Rows from block 2 of a small image classifier, named by matrix and row number. Rows with one number within an expert belong to one neuron, the router's apart. Each number is 50 + 12 x the weight over its row's rms, rounded and kept within 0 to 99. All counts start at 0.
Before each expert's rows are labels from the 100 images, of 14976, where the router gives the expert most weight on average: "top examples" is what is common among them. Only what is clearly more common there than usual is listed. The data: Sentinel-2 satellite tiles (TerraMesh).
# router: router (model.blocks.2.mlp.router.weight, 8x512, trained with AdamW), inputs 128-255
# up: expert up (model.blocks.2.mlp.up, 8x256x512), inputs 128-255
# down: expert down (model.blocks.2.mlp.down, 8x512x256, transposed), outputs 128-255

# expert 6
top examples: snow or ice; main land cover: snow or ice
router.6:73 40 52 34 49 64 51 69 43 36 47 50 51 44 47 43 47 54 39 46 59 56 62 54 53 42 52 31 65 45 54 31 54 38 51 46 55 54 47 49 63 35 37 76 44 53 53 47 17 41 56 43 13 45 53 46 55 55 33 55 53 43 53 63 43 22 58 43 42 49 48 61 45 34 53 53 50 80 40 59 64 58 47 55 25 56 43 57 48 64 55 52 62 56 58 45 35 63 45 60 56 45 56 52 55 27 45 55 63 41 45 40 39 45 68 64 43 58 47 56 43 56 47 29 44 59 48 49
up.0:49 73 37 33 52 54 47 55 58 51 45 48 58 47 44 60 43 29 61 69 57 65 53 35 65 39 19 39 49 26 45 45 40 45 40 56 38 36 34 51 40 55 48 51 64 64 55 24 64 43 62 38 68 39 58 48 59 41 46 61 52 51 52 47 29 67 54 54 64 42 53 29 44 64 52 24 36 40 47 41 52 44 44 44 31 35 42 39 58 54 48 58 72 65 32 42 53 41 49 33 42 55 41 66 39 43 48 52 27 37 36 30 35 60 49 38 47 46 50 39 57 64 51 62 45 66 57 54
down.0:62 56 40 60 40 38 47 40 31 62 19 59 50 39 48 62 59 37 54 33 34 31 51 53 49 43 41 57 14 53 46 46 51 52 39 55 53 54 39 30 46 61 20 62 64 41 63 59 59 64 62 56 43 43 50 56 58 56 18 70 42 36 43 27 30 68 59 26 45 41 71 47 54 58 47 72 54 36 68 61 45 34 52 58 68 64 66 50 41 44 54 57 65 42 55 49 69 26 37 64 51 52 34 48 66 50 51 58 52 46 53 46 50 42 41 33 63 38 49 16 41 52 45 23 63 46 36 48
up.1:62 57 24 43 47 63 58 64 59 28 44 52 45 45 33 69 46 52 43 38 27 41 35 61 46 47 57 74 63 35 47 48 51 50 48 50 52 69 53 45 52 52 47 55 31 52 53 46 69 36 54 58 38 52 63 36 29 30 43 59 65 65 47 56 60 53 48 55 56 57 77 22 52 41 52 59 55 70 48 40 42 46 55 49 46 53 54 46 47 44 53 61 83 62 47 38 55 57 59 52 54 47 39 66 49 79 62 44 65 55 53 44 19 35 48 45 19 70 59 58 57 43 52 32 41 45 48 74
down.1:37 82 52 65 52 66 47 47 64 88 74 54 59 44 38 48 40 17 44 27 42 80 48 56 44 36 25 37 58 43 45 49 44 50 49 29 67 46 44 41 49 70 43 46 66 57 43 41 42 63 52 53 23 45 52 41 53 43 65 59 52 29 53 47 47 70 67 65 60 42 56 40 43 45 46 64 52 32 57 50 56 24 41 50 56 45 58 63 75 37 40 65 56 28 29 47 58 36 47 49 47 53 59 57 59 57 48 36 37 71 54 53 74 61 67 47 51 54 47 45 47 44 57 29 50 94 52 48

# expert 0
top examples: crops; main land cover: crops
router.0:20 59 57 45 40 42 56 54 46 61 45 40 57 54 41 59 60 45 65 61 62 58 53 50 61 47 82 50 56 49 39 51 51 58 57 58 27 68 63 48 49 57 86 41 49 36 52 66 39 54 49 45 30 65 45 53 59 38 60 41 51 39 53 62 51 54 49 41 41 42 53 18 47 40 41 55 40 37 56 54 48 48 51 46 49 57 70 49 59 67 43 52 38 43 58 42 54 45 51 64 60 40 46 39 63 22 51 54 20 36 47 47 70 41 18 42 51 37 64 50 38 48 59 72 38 32 33 39
up.0:60 52 52 51 59 47 40 54 50 59 62 43 51 38 68 43 62 61 53 62 60 27 36 60 67 38 49 42 38 50 39 73 35 61 66 35 54 38 50 46 59 52 42 57 47 63 53 49 75 29 49 63 51 58 51 46 43 71 20 61 40 49 53 41 26 41 62 41 44 30 72 29 66 70 53 41 45 53 49 61 49 35 51 45 46 52 52 48 71 45 61 57 48 38 38 27 29 45 52 40 37 41 39 46 56 55 55 30 46 54 28 62 36 49 56 29 38 43 61 42 41 45 55 47 49 68 42 66
down.0:55 57 36 51 49 44 71 64 56 50 40 48 54 47 81 64 56 49 48 44 54 57 68 33 42 27 43 70 54 50 53 58 51 49 66 45 42 60 39 67 62 55 26 66 51 31 52 59 54 49 49 45 66 50 41 39 55 30 57 22 49 54 56 61 51 54 53 35 54 52 49 66 49 49 42 56 60 55 36 40 37 34 54 53 55 68 62 52 49 53 54 50 48 28 41 59 07 34 38 29 73 56 59 66 56 61 46 26 53 53 50 61 48 46 46 46 60 43 55 43 46 46 43 39 48 68 55 59
up.1:67 40 47 55 34 63 41 48 62 56 59 62 49 57 52 41 38 53 54 55 73 48 50 49 23 34 72 48 60 50 48 41 73 40 67 39 56 40 52 37 26 45 60 55 44 51 43 44 72 45 32 48 28 27 56 45 38 42 59 64 38 52 52 54 50 87 66 55 78 55 31 55 49 26 53 67 43 67 55 53 45 47 53 32 72 49 52 52 44 53 60 42 45 45 28 49 45 64 51 55 48 60 65 34 45 49 53 34 36 46 43 50 39 53 47 34 53 61 59 33 34 44 63 62 61 34 52 41
down.1:50 36 23 66 77 45 44 43 26 66 47 43 42 71 53 75 46 64 49 59 49 50 37 65 53 54 43 56 52 36 48 54 35 63 33 68 47 51 57 54 52 53 16 62 55 52 53 34 47 56 46 54 62 45 50 50 45 54 51 43 44 58 45 43 56 48 15 57 43 50 38 29 54 68 55 46 68 72 73 51 70 38 43 46 33 50 38 65 61 37 27 62 39 46 61 62 57 47 46 54 46 65 65 47 44 51 48 46 38 42 57 47 50 38 36 56 44 52 29 56 38 60 53 30 48 54 50 42

# expert 4
top examples: main land cover: rangeland; bare ground
router.4:35 61 41 63 58 40 36 36 57 86 49 33 49 50 35 44 51 43 38 52 44 46 64 45 52 35 53 51 51 48 55 57 49 59 51 51 48 40 53 51 45 52 54 46 65 48 53 35 61 67 42 57 72 50 66 41 51 32 80 54 42 52 42 28 55 66 58 61 56 36 65 58 34 59 43 50 36 46 63 31 39 41 41 46 60 55 62 51 48 44 26 48 42 46 67 49 77 38 46 45 44 48 53 58 55 40 49 53 44 51 53 52 46 48 43 62 60 33 41 31 46 58 60 68 49 49 36 53
up.0:67 41 47 49 60 52 42 56 38 57 73 46 37 58 37 60 30 48 57 52 50 44 46 29 50 56 67 40 46 39 47 55 72 44 56 43 40 56 65 49 41 54 62 60 72 46 57 68 42 57 57 43 59 52 46 36 61 52 78 76 46 61 57 40 45 27 57 31 68 40 64 19 55 46 58 53 55 47 41 51 45 57 50 58 59 55 49 28 73 54 21 42 74 39 80 46 30 53 41 49 66 41 64 42 28 54 56 59 65 49 48 65 57 63 86 77 38 53 33 63 25 66 51 26 46 51 64 66
down.0:50 45 40 43 67 50 48 62 49 75 40 60 49 65 51 43 47 54 67 52 55 72 52 61 48 34 18 80 35 55 49 62 66 53 48 38 46 41 63 53 24 51 47 80 60 15 57 55 57 51 27 63 40 33 48 53 52 57 52 69 45 45 43 45 46 28 52 47 39 48 67 41 58 43 58 43 21 74 27 66 48 33 47 37 38 52 63 75 41 35 38 52 75 44 70 51 62 46 54 47 63 66 23 48 54 42 44 33 59 45 47 37 54 15 61 63 58 50 57 46 66 53 47 55 63 32 45 38
up.1:59 59 45 34 36 43 51 33 35 39 51 40 43 29 55 56 75 44 37 31 41 45 61 18 28 75 36 49 64 46 56 56 59 49 57 56 57 41 37 58 43 46 62 17 67 55 54 55 46 44 65 42 38 48 43 63 57 57 55 50 65 48 45 52 50 28 71 54 35 52 47 58 44 50 49 38 31 38 36 46 42 58 49 44 60 58 43 65 53 39 55 45 43 64 33 50 33 53 52 31 62 36 56 34 49 37 74 53 25 25 57 45 74 34 88 60 54 59 51 41 65 45 57 49 55 39 72 55
down.1:52 47 59 29 51 50 50 59 42 44 69 60 50 73 63 34 42 48 57 40 54 58 57 58 38 38 74 39 54 65 48 60 48 35 70 38 45 46 63 36 30 42 21 46 54 69 55 68 32 50 56 41 45 37 61 55 48 38 47 49 54 54 47 56 39 67 41 44 39 55 61 27 42 43 41 54 36 51 50 49 61 46 46 29 74 28 56 72 30 55 57 52 56 48 45 45 41 55 52 36 55 30 38 62 43 41 43 49 43 66 50 56 54 48 53 61 49 55 40 44 56 49 56 48 53 38 56 46

# expert 1
top examples: trees; main land cover: trees
router.1:30 50 54 36 40 62 57 56 62 38 58 78 48 59 40 43 33 51 41 70 56 74 26 48 51 68 40 71 47 54 35 50 60 68 53 36 51 69 54 66 56 41 46 47 42 28 44 69 36 53 31 52 29 58 50 46 38 65 51 45 35 45 50 43 58 51 32 53 24 47 58 42 64 58 65 60 48 30 63 61 57 43 54 66 46 68 51 60 40 40 56 38 34 56 46 40 42 54 30 59 54 67 44 48 41 59 45 55 62 51 42 46 41 44 34 39 65 53 64 51 55 40 50 26 58 46 59 41
up.0:51 59 55 72 42 42 45 63 52 76 54 31 58 57 66 51 62 60 40 37 52 68 54 68 49 63 58 31 41 48 61 48 51 48 61 39 48 82 36 53 60 38 85 27 49 66 63 36 64 40 56 41 47 49 41 49 51 51 87 46 41 41 45 36 52 59 27 30 26 19 79 48 58 58 59 55 49 48 58 54 40 45 50 58 68 69 55 44 38 46 45 48 39 50 48 55 41 58 55 50 49 45 37 56 53 48 66 70 44 38 70 34 52 28 38 59 70 54 56 54 44 54 57 32 57 45 59 38
down.0:42 63 57 36 69 32 58 83 69 57 46 45 59 71 53 67 62 40 36 49 42 66 69 56 51 32 66 52 52 56 49 38 61 36 48 63 59 45 54 35 54 72 28 44 65 59 58 46 73 21 42 41 42 68 65 39 51 39 66 46 27 41 47 53 38 66 67 49 40 64 54 51 63 61 57 63 54 60 39 56 33 54 46 52 42 60 51 51 40 46 48 51 36 61 56 41 45 59 40 57 67 47 36 47 65 53 34 42 27 56 45 38 42 40 72 40 51 18 63 46 45 39 48 77 48 19 52 50
up.1:60 38 60 43 40 50 63 77 47 53 42 43 50 53 45 42 50 46 69 52 67 58 34 45 41 58 69 77 62 41 56 50 67 46 60 45 43 53 73 52 54 38 50 36 50 60 53 60 53 58 60 41 50 41 44 68 45 55 61 39 55 35 35 36 41 38 52 44 46 35 48 74 31 36 35 64 33 22 59 58 64 66 44 60 54 73 35 52 39 58 39 46 35 37 70 50 34 57 55 61 47 40 52 59 68 62 49 43 56 58 65 70 54 66 55 57 38 60 51 67 49 47 46 85 35 35 36 46
down.1:57 64 44 39 69 49 40 59 44 62 45 43 49 54 33 75 43 56 31 56 53 59 56 35 40 52 55 53 41 62 55 59 52 55 56 55 36 52 65 48 57 62 60 51 66 58 37 66 47 53 39 32 62 39 55 58 42 51 40 45 58 61 51 30 56 45 39 41 39 64 55 60 39 45 76 59 52 39 84 36 43 59 70 53 42 59 65 54 59 34 45 58 18 46 54 46 57 63 48 54 44 60 28 49 45 65 58 58 36 48 64 42 54 44 42 54 57 68 57 41 39 59 51 35 51 53 50 33

# expert 3
top examples: main land cover: water
router.3:81 54 45 41 49 56 49 45 43 49 54 79 46 46 63 53 36 66 55 54 42 26 44 56 36 57 23 50 51 60 50 47 41 35 24 59 57 46 33 40 58 50 52 44 54 63 52 46 39 50 52 43 18 42 43 48 41 60 26 56 71 65 52 54 44 66 40 50 53 67 15 56 64 37 49 57 60 82 48 48 54 52 52 58 56 39 51 46 54 43 57 52 66 57 48 67 36 50 37 46 55 56 52 44 30 82 61 37 45 61 54 50 51 43 67 47 33 50 47 36 55 53 42 00 44 70 57 64
up.0:77 46 37 66 50 55 28 54 60 39 46 50 57 42 55 53 64 43 69 32 49 40 59 41 36 39 62 55 37 53 64 59 70 40 45 49 51 67 36 49 39 55 39 39 41 45 52 83 80 42 39 62 27 58 47 65 61 06 72 41 49 62 54 56 64 57 61 28 53 39 59 30 54 46 54 48 51 32 46 35 54 50 51 40 50 59 53 52 48 36 66 60 49 60 65 53 09 41 74 41 59 47 55 50 45 53 50 42 48 44 48 34 27 50 45 37 45 36 51 59 30 47 48 51 41 40 55 35
down.0:27 51 23 51 53 40 57 59 49 44 53 38 54 53 41 44 74 44 39 40 57 49 67 57 32 48 48 30 54 64 51 47 43 62 40 40 44 40 55 37 55 68 48 83 53 40 47 50 56 62 62 52 41 55 48 45 58 39 50 43 56 82 69 68 61 47 55 48 41 33 32 34 33 57 47 50 45 47 57 45 57 51 68 67 57 51 43 56 66 45 56 40 68 43 59 38 71 34 51 47 63 52 31 62 67 56 66 32 57 47 57 68 54 63 55 50 40 55 61 39 42 43 27 61 51 50 33 60
up.1:59 43 42 62 58 66 61 34 62 59 60 59 32 37 58 39 49 49 41 42 31 41 64 56 36 37 50 48 39 61 54 56 72 65 70 45 54 27 67 45 54 55 28 52 67 41 58 48 42 54 46 70 74 49 45 39 69 65 72 30 55 58 26 55 46 31 49 51 54 59 37 72 33 30 34 59 61 69 54 56 48 43 50 46 51 61 61 31 57 42 61 39 39 56 19 45 47 70 31 55 55 46 50 48 65 76 57 81 56 52 41 51 61 40 63 48 44 39 40 62 35 38 44 32 62 43 51 46
down.1:54 66 70 46 46 40 45 48 33 37 34 36 44 55 61 41 56 63 46 60 42 32 32 60 61 52 83 41 38 51 61 57 37 37 29 54 40 50 44 63 71 26 59 49 43 27 55 71 46 44 66 38 45 62 33 52 56 59 54 45 66 41 55 49 36 75 57 62 49 53 47 56 32 56 45 50 42 44 72 35 58 46 62 53 61 46 48 67 50 54 57 50 60 51 66 53 33 51 37 83 30 39 49 55 30 54 57 55 57 57 42 54 55 47 65 52 59 51 54 59 51 46 63 62 74 64 36 63