config = dict(
    model='image classifier',
    dataset='Sentinel-2 satellite tiles (TerraMesh)',
    train_examples=72500,
    image_size=24,
    crop_scale_min=0.7,
    horizontal_flip=True,
    translate=0.06,
    color_jitter=0.1,
    cutout=0.25,
    targets=['main land cover'],
    num_classes=9,
    arch='mlp',
    layers=8,
    norm='layernorm',
    norm_position='pre',
    activation='gelu',
    layer_scale_init=0.01,
    moe='top_k',
    num_experts=8,
    moe_every=1,
    expert_mlp_ratio=0.5,
    shared_expert=False,
    width=512,
    experts_per_token=2,
    label_smoothing=0.2,
    loss='cross_entropy',
    optimizer='soap',
    beta2=0.99,
    lr=0.001,
    beta1=0.95,
    shampoo_beta=0.99,
    eps=1e-08,
    precondition_frequency=20,
    max_precond_dim=1024,
    one_sided=False,
    adamw_lr_other_params=0.0012,
    grad_clip=0.5,
    cautious_weight_decay=True,
    steps=24600,
    batch_size=128,
    epochs=43.4,
    lr_schedule='step',
    warmup_steps=4920,
    weight_decay=0.2,
    adamw_weight_decay_other_params=0,
)
Rows from block 3 of a small image classifier, named by matrix and row number. Rows with one number within an expert belong to one neuron, the router's apart. Each number is 500 + 50 x the weight over its row's rms, rounded and kept within 0 to 999. All counts start at 0. Numbers have three digits each.
After each expert's rows are labels from the 100 images, of 14976, where the router gives the expert most weight on average: "top examples" is what is common among them. Only what is clearly more common there than usual is listed. The data: Sentinel-2 satellite tiles (TerraMesh). In brackets: how many of the 100, against the usual share in percent.
# router: router (model.blocks.3.mlp.router.weight, 8x512, trained with AdamW), inputs 206-308
# up: expert up (model.blocks.3.mlp.up, 8x256x512), inputs 206-308
# down: expert down (model.blocks.3.mlp.down, 8x512x256, transposed), outputs 206-308

# expert 1
router.1:470527520456522515487436433469489463578486630576475487509533503527503532534484464571459490495510493539452492559520461567452500468518482338522504566539497527512516493571460547489572551555513528525482493557461549466469414431525530472477481479505558444526496491476493562532544553532461434591463446517517532512546
up.0:445451487471428532462478515544526468548509419369346457462476504482452493487533379394523509456461470532449561540531556426481455643523539582505400434540456474476532484479568460526560430447511529493556482569465558500499478469552533581551489557511476492462538513523494521522496534525564339602476476497512504486434
down.0:471520519526516522509533542498472459521455516582581524491504566466552499436490547397467523390495454508590482432492530531522461510458588496449445483517425576510518514405527467498511433459488511529463429583479539455499427515544547477478496502474615485419501459428568492482465461501415509580525434475470498501549
up.1:436536501465513478528512497511576547475510520519514497619457504548559553457413570456500516491534454457533462652565531568546554472498501514503530642512537525523492493564457441458541594508440499481478452565488484542566408470484549391474525415430491501545507531477496530522502475516495519510546342441484555436540
down.1:539563503541507495545438484518433558458514531634369539493521469503542472555530476454530515497524429591436469539399468499491434512473480430545530477533462428503537536508507543456470444464512529456530466469524483397434469542407523513436533481510487477471461526549540519527551527489584520550556474449410398474582
up.2:423532505560503455466539499495568542537523489462567510556558470481420484513546573506483453479515496524431514513572498534485501548403579440508444542434498463480442455519526463508573487486468468464595555521538533558511525493527436519572548565506383427477492485524494523436470538514620496527552526555548560546460
down.2:612502418442527470550451581476482512493492414504550475680538468504441447539524540505492529573496449521547483546472567424412515440557514464545425480520491509479475470506542542473502499544494454474532473482407493502652513518545450559416512449458505505501565513547482587420492440476502537463539469442504402505459
up.3:521475564574538473460483479494475490554496496459417531535557602507350495558529488566462546459501469427467473415514415515516453530411519557488543500541400500536505532448454496430498542519495534424536609475491478672505527479516400521574492500520484439501503532517505526508463454482522502490477530548500520474468
down.3:530473456562534517459484502478521512501559453454396504467472588483519535462453425572530582407479503611538549540514488558484456476480437443580427491485448513466487504461486436510495526403521503534517479482532516437511441501528480453555457482523524485474472518508451555500555498515494540559471398500486523533349
top examples: water (77 vs 40.5); main land cover: water (61 vs 11.2)

# expert 3
router.3:565501505458456476517493559527532452435459463467622538582547486545525427513504549407527524403514542518570498378502450484517491483486597520499514411462451567506440545417526446533422438537526484486492512525531534500549453463549452521559507557484447526468506479556558551509519527490458576482492432506455501527400
up.0:418414581550506531434530527455414558491407405576456578473476466602445557461549425523518521512467477495518447595468449417435543461528518514475543598563477492466539518515315509518504465469520514461582495525510470378582448582502555507522532613514541513539477462554421521445531565493500512414502477523409528486463
down.0:606509524527501499500470554524532514534470444491489526538496463540426515520487514603521506546526480450450542544504520450506502442493436489470465507444564472548511473551457520526418500475547490526529535497421523420465438533478570528510503550501509379517453560538523470569588537477417552443558541407473511524544
up.1:521496481635583564498506400448547551498509556465346530516543554495653504425542458567495550448446472460504450560518440507542526524511558449440537479473428590528519539510585450508452615563494477570460493481468450461373535430555505519518540439473445484422478384525583577473551426559439544630529389486407498459466
down.1:471459558461436533505525488520456532478515536451434471552512566441513483536533630363467532418475560399641407450525498491430464520462591348587467449477440461509546518498488486441552540489543466553456527555601448581571437487444520507521472507576507532494484521549544552460513506474560497470436492515442460506402
up.2:492585485408488463531504477541481528488458566489523543541517526445460421466448522491576456591456553431530420531521465504502475451466492372506504465550426484473483489566560486558474483489497441460512413518465500458547421445419565499579506513500508471434480536480549475484526525562550429556545467421506500476411
down.2:532504540496516502547505509429467465526473440524424454446574463482498504487570546407527519514453507393491521594452529415512526542561466531460522481520474536477465579488531411499541463476572602496558581547478495463512491425492471550517448455548612494409526410493516493458491438479527596506493453455530573508504
up.3:481511468449492416507540464449489525497546524379505534482444467503494435514483440627495516563460484582551548634417447510529506533517468516520518488432492482498468491472393495511511492510449513527404562493500498505511374456493559524444542540499489537559574511524516449510506445561470463512462473515361526534505
down.3:531540512533479531549441498512523545495500453525397508483446486492538503534480447572423454480510524561495565517526442536513536568559508449525511503527476538482423434444475506523516606498510447498572592468462530508405525517489505505472421442460500557458493505505513542565472553472482493522498467570534601499379
top examples: bare ground (64 vs 24.3); main land cover: rangeland (45 vs 20.4); main land cover: bare ground (33 vs 5.1)

# expert 4
router.4:481613545428534449506552501493590509551489435544461502463483509499484533490497538449447530399518547497541521465516513549554543488535467573522451481460489411485506534501524522555495512510480481487487577435531500533556503466579475497503538468519454476506552569465531409498580462526542587506441466531474514483402
up.0:500475501572496572515560522477544507490480493599553521572481531558462518546579518472449508486528548421492477480485526520492471462440519467504485564498462405489551544516461463566523361520577468522508410537478474524528571599459562457405389481515519554513579488463538489529469459501510471438494358593421577447486
down.0:543510493484493480531429463392574498511547530439562508612549580446358563426510556470548544419465513540522479507553583519460403501581611447541535545466552542404502574500537598475603476491503608610455460470432411513478473495528517579532414533569498491562583490587485523458550461424485449513532598487592519563516
up.1:488494507516481525507506518520549517437533474500492543585447542604445572494595490444463505541533514519501488566516416498518454523527598496518484487493493461536446568474428520480512418563420449440567496397420496438540445529466505647447528434539518487533539483545396456512429496429517456540530473488423589542355
down.1:522453428512470628503489596564447419507490534494417542429532508579568465507488469436521477518461526528376481505492553444456521596494441545477510432464596574472491457484442506488419473543535494553432447386448523496479523495516465543505441503479405538460476508459487476518458403530487457592476621442453632504396
up.2:637530610569627489584567377479511545501512433537472533536525478479536488527581514435466594587535452505391439492456502516444478512502541433492445516496575591482438469487423446519455476432583539520526503464549543487510555489479575580434411468513452471461448429487484513590501525506484516538508429467514529489542
down.2:519431516505491440592537512529493520476507429573595507539489497557560566492490445440474513468560432516552474512404526520429507499460556410430486412456531458569555474556466508424526513512501495448498526532448491569533461503527497483525572536495474538530532542476453520481557465482497508574386497479568557499389
up.3:476509477642531509429530503559490535476523491524503501521456541450521443528521433504518504425510516543465506424521510506510521531508512498476512489531453430476527422475610546445491598522564422616454435569539492389499420447419419411437576398496396519386523563478481496429482458553513561646549542526546517534460
down.3:567487531586495504433491530489511433458448492560637458509546436538558544516458507450479559479541535531539465513576526490463512572467575554596430562509418481476608552424469513454512525517582508483479468603493487535498476532399537446525553513488541509487528420450535526559534479513498579464450536545485470492474
top examples: crops (70 vs 38.9); main land cover: crops (45 vs 20.2)

# expert 5
router.5:528540591472452514567561531492493573420537413516489501415500497537564460485499611484556474578496535533547502452514532451528555492517548437578499531519509489524516538494506448503419496506413565471484579484473400510492418471537528457520538521396546580556538432450581462476494465517482632485486543505471590535516
up.0:542445520457509545497508534478455446381452525514441451637471525598510499547551504497524477408554456389442503536534474574547473544522476570492470513493515510525488526567482612547489505524504532424449518464525501401531566544452526544516526453495519442451488503554471533473450443528527582435507446519458553506604
down.0:470502462467561422519609476470504510499539468506516563551506427550513493539511531465476524595546548552578566553511477535456572499487485426433503407518562532544464484503440536561436493555533456427445600481533479526462509459477483526486528504534579535405539477407583470436503518470422617388532482505511526521540
up.1:448539470425487425487510453504512492526506454431488488466493451551505462514507534434522565466496501508478504578489534497503454475454480447488507452469452525518546501586494422519458584453537536477489496511524475484624502473448563496557541545491514564562512511437479503447468478442569467571503510522534457434560
down.1:586513476516465507456513440493465518520493381595537515522559393364396529513505522488432453578515516528472510484546561505425457506537388526570543468490338499433487486532514477481511436472523596557409434567470484492477542452429419541550519513542412528449524528372465495507454537492462542480596456471437509556567
up.2:566509469596458492463469451495557524511494635406574519369476459570513500533517503518505521615560451488535460467509520519488530529506481478521478479494506517455548436452437516472548484482496566478472551499469529495468498463498517459437485458556598499485430543437454525500455475508462599464484498542501462493430
down.2:538490527493481511509405561522565401515527511466420565423580439452627515516504441594478453624506612461484464513412404479452492484500573531515509481449562531519477480494525550565489561500542417426589447485571506392563497471622558569536475435485561468520438596557528486629610423509477492531541338493508426456645
up.3:509493464444576494526456479489592549558548518498438532620494601465571496548573478580498486441474474489457433536488461569501454536546489507478529600537530428492532560559499548463544498575461524464480562540530510613449496491549535438411463370469528436496498539583401513499478500470497441492502430511501537493525
down.3:505482492454432524484489570490477498546452473406538473513480605551439526486524421656509423502548533534486386544519469447504494482493472453492438527476501549523557600587476508525393479500496462487484468574512530470485446494533512469519432506544512458500545515537549484505517474544495536465552399462483497421563
top examples: trees (94 vs 58.6); main land cover: trees (65 vs 19.6)

# expert 6
router.6:489486494511527535459522540466480525504439439524459521413483465442474517424521450680504465535529486562470463536490522546533482497480389342511517568508482512454514425500463378479525592530516510521490500454520474447435617527414448587449499489506578467490471530527494496444463490508522464440514610515414441460558
up.0:527511450567489426479517495515561463529475488485387511532514416505547396554602410498554612524467469487511520615491537529505510529414551294488498438550442567485435447495433478497497545467426515604520478487551488389449589524517526488446514631509406503542429418532494467562516441493457448541440444497501423612529
down.0:473505559562560525484551466439519484491585427535509505688519473508536473464445532513548494464502493493429529569517473484566468493583488570499434453517553503480511545489540442367451513521454455430607473588459551479509511541614502449438482554515465511489544481467515546531572426543411471581493462527480456528491
up.1:532551498477488490478544574493407508544484437483414479437439520528518418459557553589469555494430556459482474462542538560594441473495585529436432458505586541462546451495515480502474477547500489456545467543520437459594508442419525526438512560511512545572454477563500506465519530447547504485500581517509518453407
down.1:463489454518483480436492531520612475522439487601474638597558476463474440527541539466558469489550450456474490488551446554502413542449554491443495562488431522492500449542494503457462487609497508496545447519571507527441480534463500553417411504518479493500593544547514481560528529531558468506604510553525488530401
up.2:567503505566531476460503442524574472552525541547533499489507520533501462462442502494538392497479502517517521601567410452488474487467462494465347500531604516555465550549435631487489504492473510481583499436451501590489473484513498561471506531503451486463484531501505511474520510398511613410535518431456500454366
down.2:530465542489543519528499518490459508569562469554472505427493523532469474559527474494433497495497581476517593489518524416509539496534500498664504483556543442517561516545451565528453555580557508495538612494498481566430419498501528538437468517467523507386447493473546503563499448492474615528544369494476486519586
up.3:494502483523515471483503480529476479513511455478437535401453431543426480657525480409532543555578505532505492481519521472428512469528499309529499480428499500496503452464396488498465530532536495472508513436516473481615474515493508570550527471514433520548525469550548533518501551469539660485476454528527422508545
down.3:530536521514491489523482492479493531604556523571658479423453520496438546403504487571400552468541492515463439498488491554551560472489493551470550530508476503510466512447485536427535624498544377449518413459450429621539533544484514395497510557533523537565482498530546481421576396528597459517441430582452527350490
top examples: clouds (42 vs 15.5); main land cover: water (37 vs 11.2)

# expert 2
router.2:525446450586488491461494491505479486518522555435564477524454495431482522502514443483513460621437444401433463612461478489490456539461475401460500473514556505486470465446480495473557558450521515479469458469516525530408549593412529470492453463553480449509498499524409433554498450455524413484557527475567496447500
up.0:489510484581504487577528519465504540560499502441507494480545452486479456532447471538492438623472459461613472572523605507454513564482526452505615480503433533467537484469571590513541461442407495460494519434522459399510464466459497529491447490509489484544483491547460532504451440513565600474483568529484448548454
down.0:535392566570528545404497527488504383464575451506511449425566520631528528557529483522532541514520441638564510512473398431456455489522540491510491467451440433424578502530443647539567412446470531493497486485520579521625467461639508582473476479526478545524430507611488492550414529558550436423461510472453610452545
up.1:421557489495537475474508482542603493432516521465403567452522476515436471463543487475471529518512495472548571428528516503484504476497502568557590516484516528482502526526513532440460494498488476565418457431487540553492481576492440489452447540454567479429514487224441513461478490497445482497529482490456536470441
down.1:518556543498503451461495527521434495366511498512483572492529538436472486540537532456457586449491503473544469439427514395472510512530470374544528550502457600511464494455512497520469502468574442547428426572603473579531566569494450545442483530485552507522467511411460464512460535589488507495453389465498490621496
up.2:505455448491465480544545523535568485531461488511487546616482429543487471505579430585451596533436475484375543601495480415505494478541443486462539507535426588516527514448464561499553497518507485474537561488548528480502496409482504497496500523524522444512554501683534463465497474538513479511505497623488484422444
down.2:462514464511479554458430534517502493409515427454444498511446446509526486481486509527486438592542506478517476438475455491488424491478509417539492491479481477454459485465512484530436602448438498420477461460518520520458533461613455487441479591481442512534498447549556526474478516488648500483502475526518415504465
up.3:497478537476479482464472506542479500486452486468593490589466541539530528441453545308539522568501458402672588526520478537470513508595510523513564446542444549630474532458492472452499489527466529504586498468562498531441456464561462434450477477461425540517488536590519527495505486542528393552501474529576526498419
down.3:481497420552472507489518464504490513521555532451547497564466551498494441420507491620485415573524509492501523665512409515500536560452525520485530506465471506569498483462584467487540509501522492456514568469563475499428522544498545496503551428503522470462500572519530486558424548460550517468467502554505566424532
top examples: snow or ice (89 vs 20.6); main land cover: snow or ice (85 vs 14.6)